config = dict(
    model='sound classifier',
    dataset='read English sentences (LibriTTS-R)',
    gain_aug_db=6,
    mixing='mixup',
    label_smoothing=0.1,
    lr_schedule='wsd',
    adamw_weight_decay_other_params=0.01,
)
Rows from block 24 of a small sound classifier, named by matrix and row number. Rows with one number belong to one channel. Each number is 500 + 40 x the weight over its row's rms, rounded and kept within 0 to 999. All counts start at 0. Numbers have three digits each.
After each channel's rows are labels from the 100 clips, of 14848, where the channel reaches its highest value: "top examples" is what is common among them. Only what is clearly more common there than usual is listed. The data: read English sentences (LibriTTS-R).
# conv1: bottleneck pointwise conv (model.blocks.26.conv1.weight, 96x432x1x1), inputs 0-86
# conv2: growth 3x3 conv (model.blocks.26.conv2.weight, 24x96x3x3, transposed, each kernel summed), outputs 0-23

conv1.82:534470558503532450571492529496455546490473465499473542497500454446439517566482592432485627462473456533486501475538472440488542463451516576538479582438478442486460480473446437453378483606505425496547421499545525532485483495498535621547459486477536490503515515465
conv2.82:511494578508465487455500442455419446463465582487481522481509492452504478
top examples: voice: male

conv1.26:500555518483575509560494507502427536447477575573498422462529456599483539465443455606483500532557466509488516512463537498554417496483358457512553481499462535427525452579474502440581535530464495547515463498449451500485569483482537530499520553491513521506557503517
conv2.26:520558472501561408524509512451520497538507523493574403479490486490495486
top examples: voice: female

conv1.86:501482492403481630508591507523532458686533476548457531499493546488539537535494491509626517484512506459514580500454458505438543496509460515550534536520506500548499462404481560555463512499517396495481505509542541641476463416579519511432514532507433480469451486542
conv2.86:475504489562552520466476421515505555443517482498481480519535498604511546
top examples: voice: male

conv1.4:493502462567476554454515564487494427484499551467425517517461476469532487516504452497485543553439521488527448469501550529453458415518343500488479376541534502438491542468480569650499502429459473489499546476569540492493521519533496467555531528549489480485454550534
conv2.4:509448516465535464474489493520461543443462436555530502451495470464597480
top examples: voice: male

conv1.41:486522566489493478491436483470491489504505505563488473513537403534547397530441507495498527535516545550502598500494544455493430454515478502514478407458491485467501524544488455448502537478537375502484531479487539463507526515503456477506517493515490520484469483464
conv2.41:451480489424493512493523474453471490504469485429463475538560477545410467
top examples: voice: female

conv1.0:490509535539551515566376448529542463463488426496429500494487480471515457485576474492539485547475623522437510417367470504477353541495498546502506526442512562492463491559548460403530499526487506496545475500564531504429516509475536515454510462483518486499411539441
conv2.0:478492504427497477508478476497437513472461512464511463470620456535460461
top examples: voice: male

conv1.12:487494496616538449595482440506494514519568545454503494481560449479469486532454456489544589477543510516446574461600424496522415575503529537500380437465514522518528471537470487500419493483471519483460445578465548551505480560516462478470486578481498547541442577468
conv2.12:518524492459469408460469439459466457460545501450513473518509458480543437
top examples: voice: male

conv1.17:527458555627498522529466471469509497509537558504504478534480483474478477504446468476540445534470524408512480403547494467482445486437510459586537447441529506477376512529522532539470404457364451497516503453463515472504485505532502513532548514464519476503510564491
conv2.17:463518450451541487487523479489454504490471462526450503490509635457523485
top examples: voice: female

conv1.20:472507502466469356640485536483570492491434504509506524511492422458529413651603532541512543512558420488511494457507465546537489464586543464440480486478485582559457509555490579526473483502494435489430467560539533444476515557486495488573462562513488484520487502501
conv2.20:478490536502546453507589525487562512436466456484576510469452484455483517
top examples: voice: female

conv1.70:489552544575467519487493506534431510499487438580484488578497503477498498492473494465574460598486394530516431465528612501514548495446403532495541493460507495445496444485530505477456526620507474489626559506477482516481531547518655538473466417472502546459504483403
conv2.70:547476480428525447480519553538465518471420485544504464467457533447549500
top examples: voice: female

conv1.21:555472511507512474468426466518527488492490529540514472477560536508494549506420503505478546579509487524495412514507523510524522514500535621504483510544543492516514508531475365541496496480568490534507510486487511511466555483475516513518539452578513493556551497410
conv2.21:492520475508463440559500513526549510499499466447624560467507479488482480
top examples: voice: female

conv1.36:433449541539510504485513518492548548369503526517447498523544500503579421511469472465426422504484495490469531487502495517612480507523508501548582438471491601452488496450554507520444496504480550479527481485584536475543470493430493412519527540511493527451456514529
conv2.36:514483523478524441420461471476530528442511433480486511462492474492412444
top examples: voice: male

conv1.68:539479571467434590528528461512534505632396482554510473488574596465467552411488460444602484435488485480482503479525471583490500463466495433461531421416527534520623480469426530501433512543611398549470467514476549581494479443590513453470631492502463449451603463546
conv2.68:493489501572539475437449456507552547491507469510536469431531460574470518
top examples: voice: male

conv1.8:449487496466449466515489515533488544471531535521497425533472445455473479528473538448428427502426477535451503493448467504454404456446501484477512430484542498539498481519499488538477532479531434497528457477545566530496589504486469548511466491470495460506539516501
conv2.8:457533531456460446536497482498474541424432552467495522501490434530545457
top examples: voice: male

conv1.92:504551523524454520519504486562515496471485523566544486485509469622682500487479379551479550440495574460496490539603436517492448513508494457569544463491509539530476512470477531480511526516474730534500579515563563531522574422477478525532525564612587721471531509529
conv2.92:455448477463517473435556520486540531473498536473570454418512450529486499
top examples: voice: male

conv1.38:482453548481441530518462522444537561512553483510505502475503436499544473538455529470490525488554555493440453533710460498515580445443518543476579559554530461436511468481470391433521506531601521450522543421540484504582514643529529553483485456527506470435482450516
conv2.38:510505535503452484460470421427422415521507533470494491468497452481481476
top examples: voice: male

conv1.73:496503478422484490494578441477434534469485526483498477511420467471450520520469530480424383458508594465472492465447439499571466510497472609475472571443483545471522515480428465491468506486653364491523469587400442514525536418475501499528459479452552485494557536521
conv2.73:456423496457538475426497509529549510431447461486434479512486498455476478
top examples: voice: male

conv1.46:561518416505447533513596490461455481499452504472475433476405489437440488416385459539451432574423468445451478490408417451468532489444405564568458501456579519566450521510570505560534499465539471488585515543477462560514455463424491528462496484504573500485495551575
conv2.46:519554547519567541400533422497498525475501465536511460506498477522541532
top examples: voice: male

conv1.83:485484393453314509559468487468506461427490459416504458473490506394496438447507502497501608482499477580457387528493540497385516478472476509527483467544434474493618554490465507529515523505525538502520535451527460346528508514407466490374447469495448541534538489515
conv2.83:515428523508499443434497496515562516458471473414451502537455500445474483
top examples: voice: male

conv1.40:501497614505472513497474509501497455435469504604478481530525551493461550529452481538469441489478570474579546519529530524579548491504458498491486484461488446501537450504464552465523407565478401530507463527456517493552499433487590489507470468528460548394530473420
conv2.40:474452448433508489504536456447446475487470471478510463533540496500416432
top examples: voice: female

conv1.13:492438447534465550578474481483555539493573514522494524505602497460444556483451559503495469466513500475536491493513457531542593536526530436515502515637500522512541498519522498506443446444559521518486481476519485484479559540472585481515473449452526512588408478534
conv2.13:430498519568531479497525554500594507507504528408465513476479469504518458
top examples: voice: male

conv1.55:524495473487466483463466495476474474512478444483492487526492492571445490550503508486532481524448552500497506541473502526527509478514464531574456482512538468561625509505546474506530576438603436478523508630449478542475426511543476515507491504517470533550698461473
conv2.55:530541517580518503512492478547546576487476466502602516459495458531504531
top examples: voice: male

conv1.15:483440549400448568515430554511498508557533500478450551495455510526476538424511537520513610465503457554525487499611525510527605516515494459498477458570572515500455484459475485577503499513417471496547488544483518523501532465534541518558489453506444499414461550493
conv2.15:445469464475510436465470455451572537511536487461473504542497416539534508
top examples: voice: male

conv1.61:498506519451504578483519483483439488436449477476518385493499557516479577456515447519499521440490559532504472484423513510510407430518579519451505424539489506505536430414397500519498437482450545482494400490459427431519471457528485456515458419434532583478509508508
conv2.61:527505485485480519419455456504507483441480496449493466501581420518457448
top examples: voice: male

conv1.90:544501535518485456429477467553514463522532457424463475440422588564515587502571529506540571558472543520499480422556522521448510506479558503559507529505527458406492476534545440524584501490553523524530490456512447478545428562512528460498517537487441504509509556540
conv2.90:512495508615551493545518496528503537455498431440489549504560508487484472
top examples: voice: male

conv1.10:484462457480476457414439495475473540384475588615504438548555502542569526497496556495462578463497431528473444506492492551541435471475469539484546459357499484439422560535386497474427582537448546493465455479544479493517575482445507448500469500482437504598524522528
conv2.10:469464442433521498483535503484518483470436446428503491567483503462429467
top examples: voice: female

conv1.69:482493476506544580423556479500500491467511558458486473540467526452389519511475475541483492474514523512460510531473559502418534555541438488567504525509486507504483467468576655516456538465488515533432533509464498618489587484626484468503485575442545516566428432588
conv2.69:403480489492485547481470443531497501436419464478495469512546473563504488
top examples: voice: female

conv1.43:544524488435450523454523517509424525439417439514522500505529403398507515503425488508475431492369545404519468635445480503498446493491585490487469545468485453573465463540517516492466446450560396442504435601530504596559506429430569508452451520510471492473514485451
conv2.43:493502474467491479484558505457431479446466480497589502499475548459491410
top examples: voice: female

conv1.45:504462451624381494521546527469477510488474491509543489524472582483572495540491538459485503503509510527500489549504515498457528438497576528466375569486500445481457509515481542448366492521433444533449488471494425504588517426562523508497495495447604395448495525498
conv2.45:500457512448507503438420428512504538469486508470479501541476470432535429
top examples: voice: male

conv1.29:548491504440480583488540447515513522543443489521516505505456528554456486517503396486516717462552441509481457380605430455546604532560474570480494414424519486423505531513530500550435500504431512521492455440523395504500515474596441469552523456399490563498439443522
conv2.29:442529456473508462494485484521468411478495487503452491564558480595503486
top examples: voice: female

conv1.67:487495553473527500478496498513398532538540489527480545487391502580431557469515437505420425439521479440486486517461475491524420575519475493481476592536519545481409516485507491447480494488470603488470527507487511462445546540489523481490343440445562571524501554517
conv2.67:475489498424514515478506478493487505477483502456466454443623505510435458
top examples: voice: male

conv1.63:496484572506576507495515467450524465447497476496503481461539498403471498476512408480509462519478533528528498479455588479423495501574524489544501484410476501507484512536519514551404488509570464512539486566494543465564465514508466458441539635468463474431493460517
conv2.63:461555426444508523435536482489453493512438496499487499500487606483513523
top examples: voice: female

conv1.74:366454549432617514524466520518465590567552523541556463471499517552479408560582499478481510484486514513421475514492598507497492548578402491393568568523472552510601497530588486493584498569468511526493439471497506383472503582455479445526512386489484571564503510467
conv2.74:518512451491438436483522448481528485586485527517554460423455479508486472
top examples: voice: female

conv1.85:507481509501460430495527473521542563478525503495558505501491537453513536478522549499478507547481440578486445452458417503506419505488502573406500476429542515514490607544577458524514463493612524486527488478427482317632524545447523535500488522483469449522476479364
conv2.85:537517521527455451443506505448431461486441518475516490551444472506499414
top examples: voice: male

conv1.50:504479453427395580503512532498483488526505514452532534559512443373523489562418480565515569523534415563550482487473449541538514580570520573534529473498526505601474532391528518470511504404524443467509532425546487444506510489432439524501572485574518580516462533567
conv2.50:473515474485557537418507466481478536520395536533555503488512560523500520
top examples: voice: male

conv1.76:407649622541495476560556480493528538466495468492558537493446517432527550428498468513506436557497539446504548556476557482442467503525557454462500506509497476537587549504656482378649471480467613527581443556530578428433582521417494589486513580464517476590483546514
conv2.76:552515432469505442490524427516464559513441502546574450468484512487516504
top examples: voice: female