Weights of a small sound classifier.
Model: 1.44M parameters, arch densenet, norm batchnorm, activation relu6, depths [5, 5, 15, 5].
Training: muon at rate 0.0067, 5400 steps, batches of 256, held-out accuracy 99%.
Data: 15625 training examples, 88.5 epochs.
Rows from block 25 of a small sound classifier, named by matrix and row number. Each number is 128 + 24 x the weight over its row's rms, rounded and kept within 0 to 255. All counts start at 0.
After each channel's rows are labels from the 100 clips, of 14848, where the channel reaches its highest value: "top examples" is what is common among them. Only what is clearly more common there than usual is listed. The data: read English sentences (LibriTTS-R). In brackets: how many of the 100, against the usual share in percent.
# conv1: bottleneck pointwise conv (model.blocks.28.conv1.weight, 96x224x1x1), inputs 150-223

conv1.31 [105 126 169 131 108 103 170 135 109 137  90 121 104 141 133 147 156 137 108 125  95 115  81 127 113  94 175 163 103 126 123 129 122 118 123 139 144 136 164  71 166 121 139 134 117 125 137 115 136 139  78 120 156 125 139 132 129 139 126 131 153 134 235 121 130 114  96 130 117 117 128 131 127  92]
top examples: voice: female (100 vs 52.3)

conv1.52 [ 83 143 235 126 120 125 135 137 105 152 135 128 119 109 105 146 109 153 126 129 163 132  97 137 120 128 146 129 148 148 138 151  84  96 123 126 143 129  90 125  61 123 185 133 131 129 122 140 153 150 101  98 190 131 121 105 111 143  93 130 138 119 117  98 109 124 118 125 112 132 128 136 152 180]
top examples: voice: female (100 vs 52.3)

conv1.5 [165 174 161 115  88 132 121 105 123 124  81 130 135  94  43 135 137  86 126 138 152 151 134 145 100 103 129  96  99 131 150 103  90 124 144 138 124 125 139 126 115 116 131 118 126 116 122 150 111 148 162  98 215 115  95 100 124 147  98 141 135 131 155  97 132 113 114 116 126 120 125 128 174 117]
top examples: voice: female (99 vs 52.3)

conv1.74 [144 101 121 125  73 201 125 183 163 157 170  99 125 147 131  97 148 122 139 149 155 127 180 155 107 149 134 120 126  99 112 147 148 165 117 148 106 126 142 132 132 128 107  89 156 122 145 155  99 146 121 124 104 131 111  61 106 123 122 133 134 173  57 148 137 125 125 141 139 148 105 151 120 119]
top examples: voice: female (100 vs 52.3)

conv1.36 [114 132 109 140 108 115 127 151 104 128 152 169 133 149  99  95 147 113 141 119 135 106 151 152 116 148 106  88 129 140 148 107  72 132 123 117 119 136 138 118 102 121 136 202  96 123 102 130 109 167 155 153 150 103 121 117 130 134 101 116 175 161 181  91 107 103 117 136 142 148 150 113 114 125]
top examples: voice: female (100 vs 52.3)

conv1.45 [108  62 137 134 125 126 129  71 114 126 149 105 112 125 126 146 153 142  93 106 125 120 117 138  90 176 138 102 153 149 130 132 113 157 100 114 139 108 110 136 101 117 101 139  98 125 146 159 112 108 173 106 169 139  84 115 134 140 131 116 111 137 116 117 115 119 146 145 107 132  99 121 136 154]
top examples: voice: female (100 vs 52.3)

conv1.81 [132 111 129 114 137 140 142  94 110 110 134 134 144 136 112 146 107  85 109 198 133 128 127 115 112 110 129 149 167 166 136 141 129 115 110 128 136 130 152 144 120 113  91 132  91 102 150 142 139 151 126 110 109  63 154 136 135 179 107 155 170 154 132 130 106 101 169 139 134 130 168 174 129 148]
top examples: voice: male (100 vs 47.7)

conv1.43 [115 122 157 101 134 107 137 154 131 122 129  99 118 146 113 150 105 127 125 115 160 107 111 113 115 133 156 151  80 133  89 142 124 146 130 118  95 110 108 126 168 149 136  85  91 123 128 111 100 145 144 114 202 129 128 123 129 129 111  88 101 153  85 101 127  98 154 139 128 130 150  94 121 125]
top examples: voice: female (99 vs 52.3)

conv1.22 [ 89 102 106 166 104 128  97  88 124  93 105 145  98 145 113 170 139 154 105 180 138  97 139 125 100 111 120 164  91 126 109  87 108 131 140 113  85 133  85 100 153 132 131  97 144 125  93 152 110 143 188 130 133 128 111 122 128 146 149 127 104  95 132 158 144 118  91 138 114 110 104 140 146 107]
top examples: voice: male (98 vs 47.7)

conv1.49 [191 145 107 129 120 139 155 105 149 113 120 110 110  68  84 111 143 110 160 168 193 134 110 120 133 136 163 127 166 134 106 130 114 150 156 122 122 124 104 101 139 129 136 132 125 104 111 134  89 133 140  80  87 131 126 122 149  97 149 106 133 114 111 102 137 139 136 149  92 137 167 150 136 109]
top examples: voice: female (96 vs 52.3)

conv1.64 [117 158 106 131 124 128 134 144 139 137 107 111 121  71 125 163 127 118 143 146 135 139  90 124 114 138 111 159 103 162 111 122 186  90 123 111 129 130  98 129 114  96 129 119 123 134  95 141 124 110 101  93 146 139 218 100 159 193 126 123 128 124  96 131 152 144 150 115 137 113 135 146 123 151]
top examples: voice: female (99 vs 52.3); the word "said" (25 vs 9.5)

conv1.6 [151  95 123 124 136  80 128  93 126 133 155 127 111  94 135 147 119 183 113 134 138 142 128 107 124  98 111  97 177 141 123 134 178 138  73 125 126 129 122 178 118 111 109 148 136 117 167  83 130  99 161 123 125 142 196 129 160 151 112 123  94 124 158 116 127 131 149 124 108  98 105 138 136 158]
top examples: voice: female (98 vs 52.3)

conv1.7 [101 126 139 144 114 103 134 116 132 125 125 141 184 125 127 142 109 143  94 177 109 100 100 100 119 135 125 108 120 138 145 165 109 114 113  87 144 132 141  79 139 113 165 136 139 112 142 172 100 117 138 140 131 151 149 149 128 115 145 144 128 131 124 111 146 136 123 127 172 143 164 143 153 183]
top examples: voice: male (100 vs 47.7)

conv1.60 [111 124 141 121 137 141 129 171 193 113 141  91 126 126 175 110 109  86 135 136 149 107 118 177  97 146 127 159 127 124 110 151 115 123 127 142 130 130 126 109  86 182 136 134 183 119 175  92 135 133 109 123 109 130 110 135 122 128 125 142 125 119 169  88 137 167 111 148 120 128 137 128 119 115]
top examples: voice: female (100 vs 52.3)

conv1.53 [127  99 101 173 129 123 157  86 112 177  76 157  82 122 161 107 158 153 133 121  83 138 121 174 129 126 126 119 128 110 119 146 156 113 127 128 156 133 146 121 124 114 125 158 130 112 155 138 127 107 120 134  84 115 123 106  99 115 113  99 105 113 173 121 118 119 137 149 108 131 128 115 159 177]
top examples: voice: female (100 vs 52.3)

conv1.56 [152 176 152 120 120 112  90 164  71 147 116  96 121 117 120 192 123 185 109 129 178 123  71  80 119 137 113 137 144 117 117 107 125 124 142 143  97 124 126 127 122 151  78 109 119 137 145 125 124 120 143 127 106 148 113 108 148  99 118 128 120 125 136 139 146 119 151 101 142 120 155 131 128  86]
top examples: voice: female (100 vs 52.3)

conv1.9 [124 120 141  91 143 157  96 119 100 117 116 151 205 135 162 133 125 125 131 141 164 123 168 150 122 143  99  82 108 134 149 133 112 126  98 129 118 137 156 127 106 137 140 175 143 109 124 104 103 158 128 128  94 155 126  90 165 127 147 109 153 100 110 155 122 147 145 172 144 142 119 126 131 158]
top examples: voice: female (100 vs 52.3)

conv1.95 [101  98 112 172  61  93 126 100 130 164 126 141 104 111  96 182 120 126 109 129 129 114 163 143 166  81 126 102 120  89 124 114  65  88  99 135  96 110 142 163 143 109 107  83  72 186 121 138 126 123 103 134 150  91 120 171 133 105 151 117 129 124  77 134 133 142 122 165 151 138 111 150 140 114]
top examples: voice: male (100 vs 47.7)

conv1.2 [118 135 124 133 133 146 162 115  83 134 120 109 129 130 158 131 146 145 103 170 131 136 111 132 147  99 122 170 134 111 117 157 100 130 114 153 117 143 138 135 141 121  86 193 117 126 167 126 157  86  94 117 154 101 140 116 122 188 122 107 130 133 122  98 117 139 136 133  87 130 136 131 146 169]
top examples: voice: female (89 vs 52.3)

conv1.19 [134 127 123 145 110 114 126 111 166 112 148 185 143 152 125 129  94 122 110 108 114 163 143 101 136 138 121 114 128 129 127  80 117 129 143 127  92 129 136 130  65 127 131 130 129 141 100 131 112 131 109 120 111 134 180 122 117  97 155 120 194 111 128 107 120 105  84 121 138 115 124 114 118 113]
top examples: voice: female (100 vs 52.3)

conv1.76 [209  55 164 118 112 124  88 164 110 146 144 131 120 126 142 136 127 138 143 112 227 190  97 104 136 153 155  95 132 146 120 123 147 144 152 155 120 138 119 119 157 131 107 113 135 124 114 121 169 125 166 124 122 113 139 114 140 141 131 129 136 138 125 117  96 145 121 129 126 121  95 138 121  85]
top examples: voice: female (100 vs 52.3)

conv1.88 [131 115  82 127 115 129 169 155 150 157 111 133 158 108 113 140 131 142 122 151 121 160 128 135 155 115 144 127  86 128 143  88 163 155 172 172 134 132  84 102 130 103 128 133 110 118 134 129 102 105 127 112  89 173 135 126 126 107 161 124 143 101 157 100 176 124 144 120 139 118 117 133 143 135]
top examples: voice: female (100 vs 52.3)

conv1.73 [105 102 197 116 126 129 125 116 168 120 130  75 115 122 105 174 145 116 168 158 111 140 123 150 126 128 102 128 124 119 165  85 181 107 145 106 135 112 118  97 139 121 127 141 145 119 124 110 122 108 124 102  97 151 130 109 147 162 120 124  99 111 123 159 121 144 187 108 122 123 109 125 159 159]
top examples: voice: female (99 vs 52.3)

conv1.17 [224 125 176 150 141 156  86 135 183 166 129 110 118 170 134 121 122 149 173 126 214 156 108 127 154 139 150  77 111  83 121 121 141 167 146 100 136 127 116 127 111 133 169 132 155 120 131 159  95 151 162 133 149 107 151 114 135 174 124  97 133  95 111 150 171 103 148 126 127 124 130 119 100 124]
top examples: voice: female (100 vs 52.3)

conv1.37 [136 131  93 147 153 117 155 116 117 126 121  99 144 144 105 125 155 123 131 139  99 177 132 166 104 130 191 157  75 113 132 101 111 147 135 165 139 130 129 125 144 126 166 144 116 146 138 100 160 125 113 136 137 107 140 131 135  86 148 144 127 105 123 143 144 156  84  97 115 120 115 134 113 131]
top examples: voice: female (100 vs 52.3)

conv1.15 [107  98 129 142 135 170 124 129 122 133 173 134 152  90 123 135 128 128 129  78 117 112 172  95 129 108 108 144 111 122 139 144 132 151 139  96 167 106 125 135 135 119 135 104  83 135 127  98 116  96 127  99 120  92 166 116 172  65  98 102 132 140 134  96 130 131 128 141 150 109 121 126  90 167]
top examples: voice: female (93 vs 52.3)

conv1.39 [119 153 101 126 100 124  99 139 153 119 129 134 109 147 121 104 130 134 100 135 146 110 141 114 148 174 124 150 106 102 126 140 165 116 133 126 121 147 157 115 151 105  94 158  77 117 152  88 120 110 100 142 111 129  96 152 134 140 169 119 144  78 210 131 132  92 151 124 127 129 150  91 132 142]
top examples: voice: female (100 vs 52.3)

conv1.84 [145 127 149 127 106 158 118 145 163 104 123 131  97 121 124 116 145 130 138 111 174 125 185  95 161 182 133 130 130 129 114  84 105 123 127 153 137 105  84 150 180 144 110 152 118 114 120 126  97 121  96 128  47 125 116 146 148 143 104 136  70  99 116 138 128 117  81 191 122 136 130 122 122  94]
top examples: voice: female (100 vs 52.3)

conv1.46 [128 142 134 122 123 115 173 110 191 142 134 180 144 128 252 147 129 134 117 115 131 122 145 148 159 162 124 132 130 125 119 110 127 141 118 118 125 121 121 139 139  99 122 132 140 130 136 123 151 150  98 126 151 112 114 144 113 169 127 125 148  98 116 121 113 129 159 127 112 130 137 140 131 138]
top examples: voice: male (99 vs 47.7)

conv1.24 [121 116  87 132 100 163 106 129 150 114 134  80 130 151 101  92 139 170  76  94 130 128 135 140 131 154 130 129 115 143 142 161 167  94 126 122 111 142 126 124 122 153 153 130 157  91 143 143 104 149 116 112 118 164  99 119 117 170 168 140 122 135  73 151 103 125 110 183 135 134 143  87 120 112]
top examples: voice: female (100 vs 52.3)

conv1.57 [142 126 135 119 125 140 125 146 134 114 135 134 142 106 146  94 108  93 115 130 131 108 129  66 134 125 130 129 137 130 142 134 129 111 150 125 125 128 115 207 109 114 136 121 128 124 167 152 195 111 155 117 169 165 134 108 153 125 203 122 122  97 150 106 157  94 159 145  78 144 177 126 153 118]
top examples: voice: male (98 vs 47.7)

conv1.69 [154 129 103 146 108  87 135 123 123 164 122  98 120 146  99 148 169  62 123 162 116 118 109 140 135  97 130 177 111 114 125 126 188 137 135  92 129 124 145 118 115 137 137 124 149 102 103 142 118 114 120 116 116 129 131 131 110  94 178 161 122 108 124 125 129 123 109 129 146 150 148  82 133 121]
top examples: voice: male (100 vs 47.7)

conv1.93 [142 118 130 128 140 118 114 124  95 134 156 139 140 121 123 191 139 174 103 101 164 130  90  96 192 106 128 123  93  99 144 128  90 174 146 116 148 131 134 141 128 125 119 123 104 161 148 113 147 110 170 126 181 154 191 175 130 147  94 132 161 100 149 134 136 113 111 120 124 133 144 136 129 126]
top examples: voice: female (100 vs 52.3)

conv1.48 [131  82 129 137 173 139 120 154 125 122 137 147 129 109 148 154 147 154 101 155 133 123 138  91 124 152 126 158 130 138 186 138 123 137 172 122 132 125 162 102 162 185 154 116 122 129 154 133 154 123 217 140 107 131 127 123 117 103  95 135 143  41 129 141  85 182 151 135 109 141 120 145 130  94]
top examples: voice: female (100 vs 52.3)

conv1.91 [103 121 146 102 131 109 139 176  79 125 127 132 169 111 123  93 106 139 130 120 134 192 118 124 118 102 187 136 124 106 133 124 148 141 118 130 114 148 126 151 139 129 133 105 127 125 149 141 121 138  96 100 147 128  98 131 135 161 137  97 133 125 138  83 159 117  92 118 131 148  93 144 164 158]
top examples: voice: female (100 vs 52.3)

conv1.25 [127 146 121 118  59 116 142 108 153 160 114 105 155 124 128 131 102 147 116 143 103 112 101 136 148 137 117  96 109 112 104 143 161 125  95 140 143 142  95 128 155 138 156 120 117 125 165 139 162 116 145 137 109 151 170 100 208 141 132 126 117 160 116 134 170 113 195 126 121 127 135 124 153 117]
top examples: voice: female (99 vs 52.3)

conv1.51 [140 122  99  94 136 123 180 122 140 174  59 117 154 112 135 164 129 146 113 122 131  79 100 122 123  91 131  90 116 140 114  89 132  90 130 123 136 138 130 125 144 117 127 144 101  84 160 105 113 124  82 132 132 124 176 128 113 101 137 116 159 154  98 123 140 184 126 127 118  91 164 118 120  96]
top examples: voice: female (92 vs 52.3)

conv1.94 [201 119 125 121 128 120 155 116 128 179 126 116 111 120  77  92 149 136 178 121 202 130 142 116 129 119  93 163 133 139 137 161 124 136 123 142 140 134 141 150 166 102 122 141 146 122 116 169 118 163 171 120 109 124 124 100 118 127 109 123 142 141 158 131 107 118 136 118 129 132 135 137 133 125]
top examples: voice: female (100 vs 52.3)

conv1.11 [110 139 102 118 148 125 124 101 149 115 122 107 156 140 145 109 167 128 125 117 119 121 139 148 123 141 144 117 107 121 124  96 176 110 126  66 134 138 157 151  98 100 123 121 109 120 143 131 113 130 155 132 190 115 113 159 120 112 135 109 109 108 176 128 119  96 108  80 115 133 130 131 148 150]
top examples: voice: female (100 vs 52.3)

conv1.14 [129 166 163 134 128 144 125 197  96 119 125 104 126 108  97 107 143 108  94 130 157 169 117 125 122  90 169 149 133 139 101 103 121  90 105 116 133 133 103 142 122 117 108 114 156 125 153 134 164 106  82 125 189 142 133 118 130 140 108 149 127 126 145 123 154 125 150 114 131 113  93 129 199 171]
top examples: voice: female (100 vs 52.3)

conv1.85 [131 154  73 119 120 141 115 144 133 160 133 174  44 169  93 142 127 108  91 102 145 126 198 114 113  81 152 173 146 116 124 116 139 155 136 105 112 147 129 125 149 137 171 120 116 137 132 102 124 176 135 117 115 123 136 137 154 158 105 110 106 115 141 116 134 104  95 138 129  93 128 131 111 131]
top examples: voice: female (100 vs 52.3)

conv1.67 [128 123 129  93 148 155 121 158 118 114 143 139 137 106  82 106  93  90 141 117 112 143 162 122 116 125 119 154 131 118 109 100 171 139 170 141 112 126 140  91  97  89 127 101 157 125  99 106 116  94 136 125 183 130 144 118 145 100 120  85 136 152 148 136 120 164 109 109 124 109 152  93 153  75]
top examples: voice: female (100 vs 52.3)

conv1.92 [ 92 122 182 153  83 141 147 148 128 132 137 130  79 129 131 148 138 162 113 141 153 114 106 116 128 128 111 110 119 122 124 154 164 152 118 137 128 122  95 112 151  88 104  72 130 125 127 133 112 137 135 117 142 139 199 158 195  81 133 118 135 109 138 139 105  91 155 103 130 138 132 128 120 108]
top examples: voice: female (100 vs 52.3)

conv1.18 [157 168 127 147 122 111 114 159 127  94 108 113 130 160 102 146 117 152  89 143  97  96 124 118  53 142  90 136 135 142 103 112  82 127 148 100 134 129 125 111 153 140 106 121 149  65 106 189 140 122 157 121 129 125 134 144  84 155 111 132 149  98 147 142 128 166 136 114 139 129 165 114 125 137]
top examples: voice: male (97 vs 47.7)

conv1.55 [122 141 164 144 114 133 145 107 111  86 107 123 140 109 138 132  91 126 127 114 118 137 125 141 124 112  80 115 118 136 142 103 146 123 131  87 134 165 115 109 153 131 127  87 124 106 145 125 126 133 116  77 106 141 130 134 146 142 119 130 136 130 132 140 127 132 133 111 147 134 134 147 152 160]
top examples: voice: female (99 vs 52.3)

conv1.23 [121 136 108 140 119 182  90 186 201 141 192 152 118 122 103 159 123  90 136 124 147 118 117 132 115 115 141 130 145  91 123  41 118  92 134 125 125 103 192 117 118 164 177 127 159 109  88  96 134 133 107 114 102 136 127 163 122 116  88 169 137 148  94 142 117 109 114 135 118 142 160 106 116 141]
top examples: voice: female (100 vs 52.3)

conv1.82 [118 121 125 118 112 161 117  72 150 132 154 103 117  85 123 121 145 127  83 173 138 128 143 173 150 130 121  68 111  97 126  92 113 122 112 107 126 124 192 117 126 205 142 121 100 120 150 149 125 102 113 120 125  73 132 109 127 117 136 154 163 114 127 141 145 137 157 158 146 116  87 191 124  99]
top examples: voice: female (100 vs 52.3)

conv1.12 [121  64 141 103 123 113 142 156 150 137  96 123 174 106 156 109 135 198  86 172 137 146  94 125 101  82 115 174  90 118 141 114 119 112  77 155 105 126 154 115 141 103 137 118 116 105 128 120 129 120 136 127 135 131 200 159 100 113 143 112 189 134 137 113 100 151 125 134 121 131 154 114 136 124]
top examples: voice: female (99 vs 52.3)

conv1.83 [117 163 145 116 136 158 131 101 124 123 138 106 139 105 125 145 134 191  93 150 180 134 127  77 199 147 142 145 132 118 129 127 127 142 149 146 152 116 129 121 148 141 159 138  83  61 160 119  88 114 178 113  97 136 165 134 127 105 126 133 179 100 101 123 126 133 143 105 128 155 134  95 147 162]
top examples: voice: female (100 vs 52.3)

conv1.65 [164 114 122 152 143 131 115 104 116 137 129 114 131 129 170 115 130 129 134 129 134 144 120 103 141 130 129 116 134 155 132 134 131 130 158 124 142 131 122 179 113 109 133 128 136 240 131   0 126 127 117 130 139 109 100  46 117 130 120 139 123 155 113 118 117 140 137 128 131 125  95 114 113 137]
top examples: voice: male (100 vs 47.7)

conv1.59 [145 146 139 124 147 109 133  90 191 156 130 159 179 104 119 135 192  83 117 138 139 120 113 153  96 180 125 123 143 152 145 133 140 119 149 175 128 115 167 150 152 167 121 156 137 114 156 142 157 114 142 127 163 187 125 121 170 121 132 129 127 133 116 108 135 131 110 180 112 126 141 134 135 117]
top examples: voice: female (98 vs 52.3)

conv1.54 [150 106 138 129 102 130 146 169 149 116 122 117 143 140 106 138 129 134  95 126 136 115 225  91 119 126 141 110 127 143 130 141 148 128 179 120 187 127 124  86 147 132 136  97 127 145 114 141 153 121 128 100  70 135 136 138 149 130 123  67 128 159 114 122 148 119 111 157 129 126 140 117 142 119]
top examples: voice: female (100 vs 52.3)

conv1.8 [127 122 133 155 117 149 155 121 117 123 124 100 137 149 126 130  86 143 125 124 142  98 121  67 151 110 114 127 128 139 131  90 123 129 139 136 102 141 100 113 115 130 149 139 115 106 143 108 128 139 107 129 139 120 124 133 125 124 131 121 178 147  58 122 136 144 113 163 150 138 155 111  83  77]
top examples: voice: female (100 vs 52.3)

conv1.28 [119 133 121 157 163 143 124 139 150 147  76 122 126 118 101 134 103 184  97 112  82 166 139 100  88 154 154 150 112 112 136 124 151 127 153 121 129 116  97  81 163 130 145 100 106  82 146 164 132  91 129 121 118 170 124 163 143  85 111 129 149 173 122 116 142 194 139 106 151 126 171  92 123 172]
top examples: voice: male (81 vs 47.7)

conv1.38 [125 124 138 140  89 152 133 123 126 124 122 135 126 143 179 147  81 159 122 158 102 132 123 129 165 126 157 122 113 126 134 123 102 176 218 153 116 109 131 113 157 113 106 160 107 102 129 129 155 106 170 103 148  88 106 155 142 151 128 118 170 119 130 118 111 226 164 116 130  61 128 133 158 106]
top examples: voice: female (87 vs 52.3)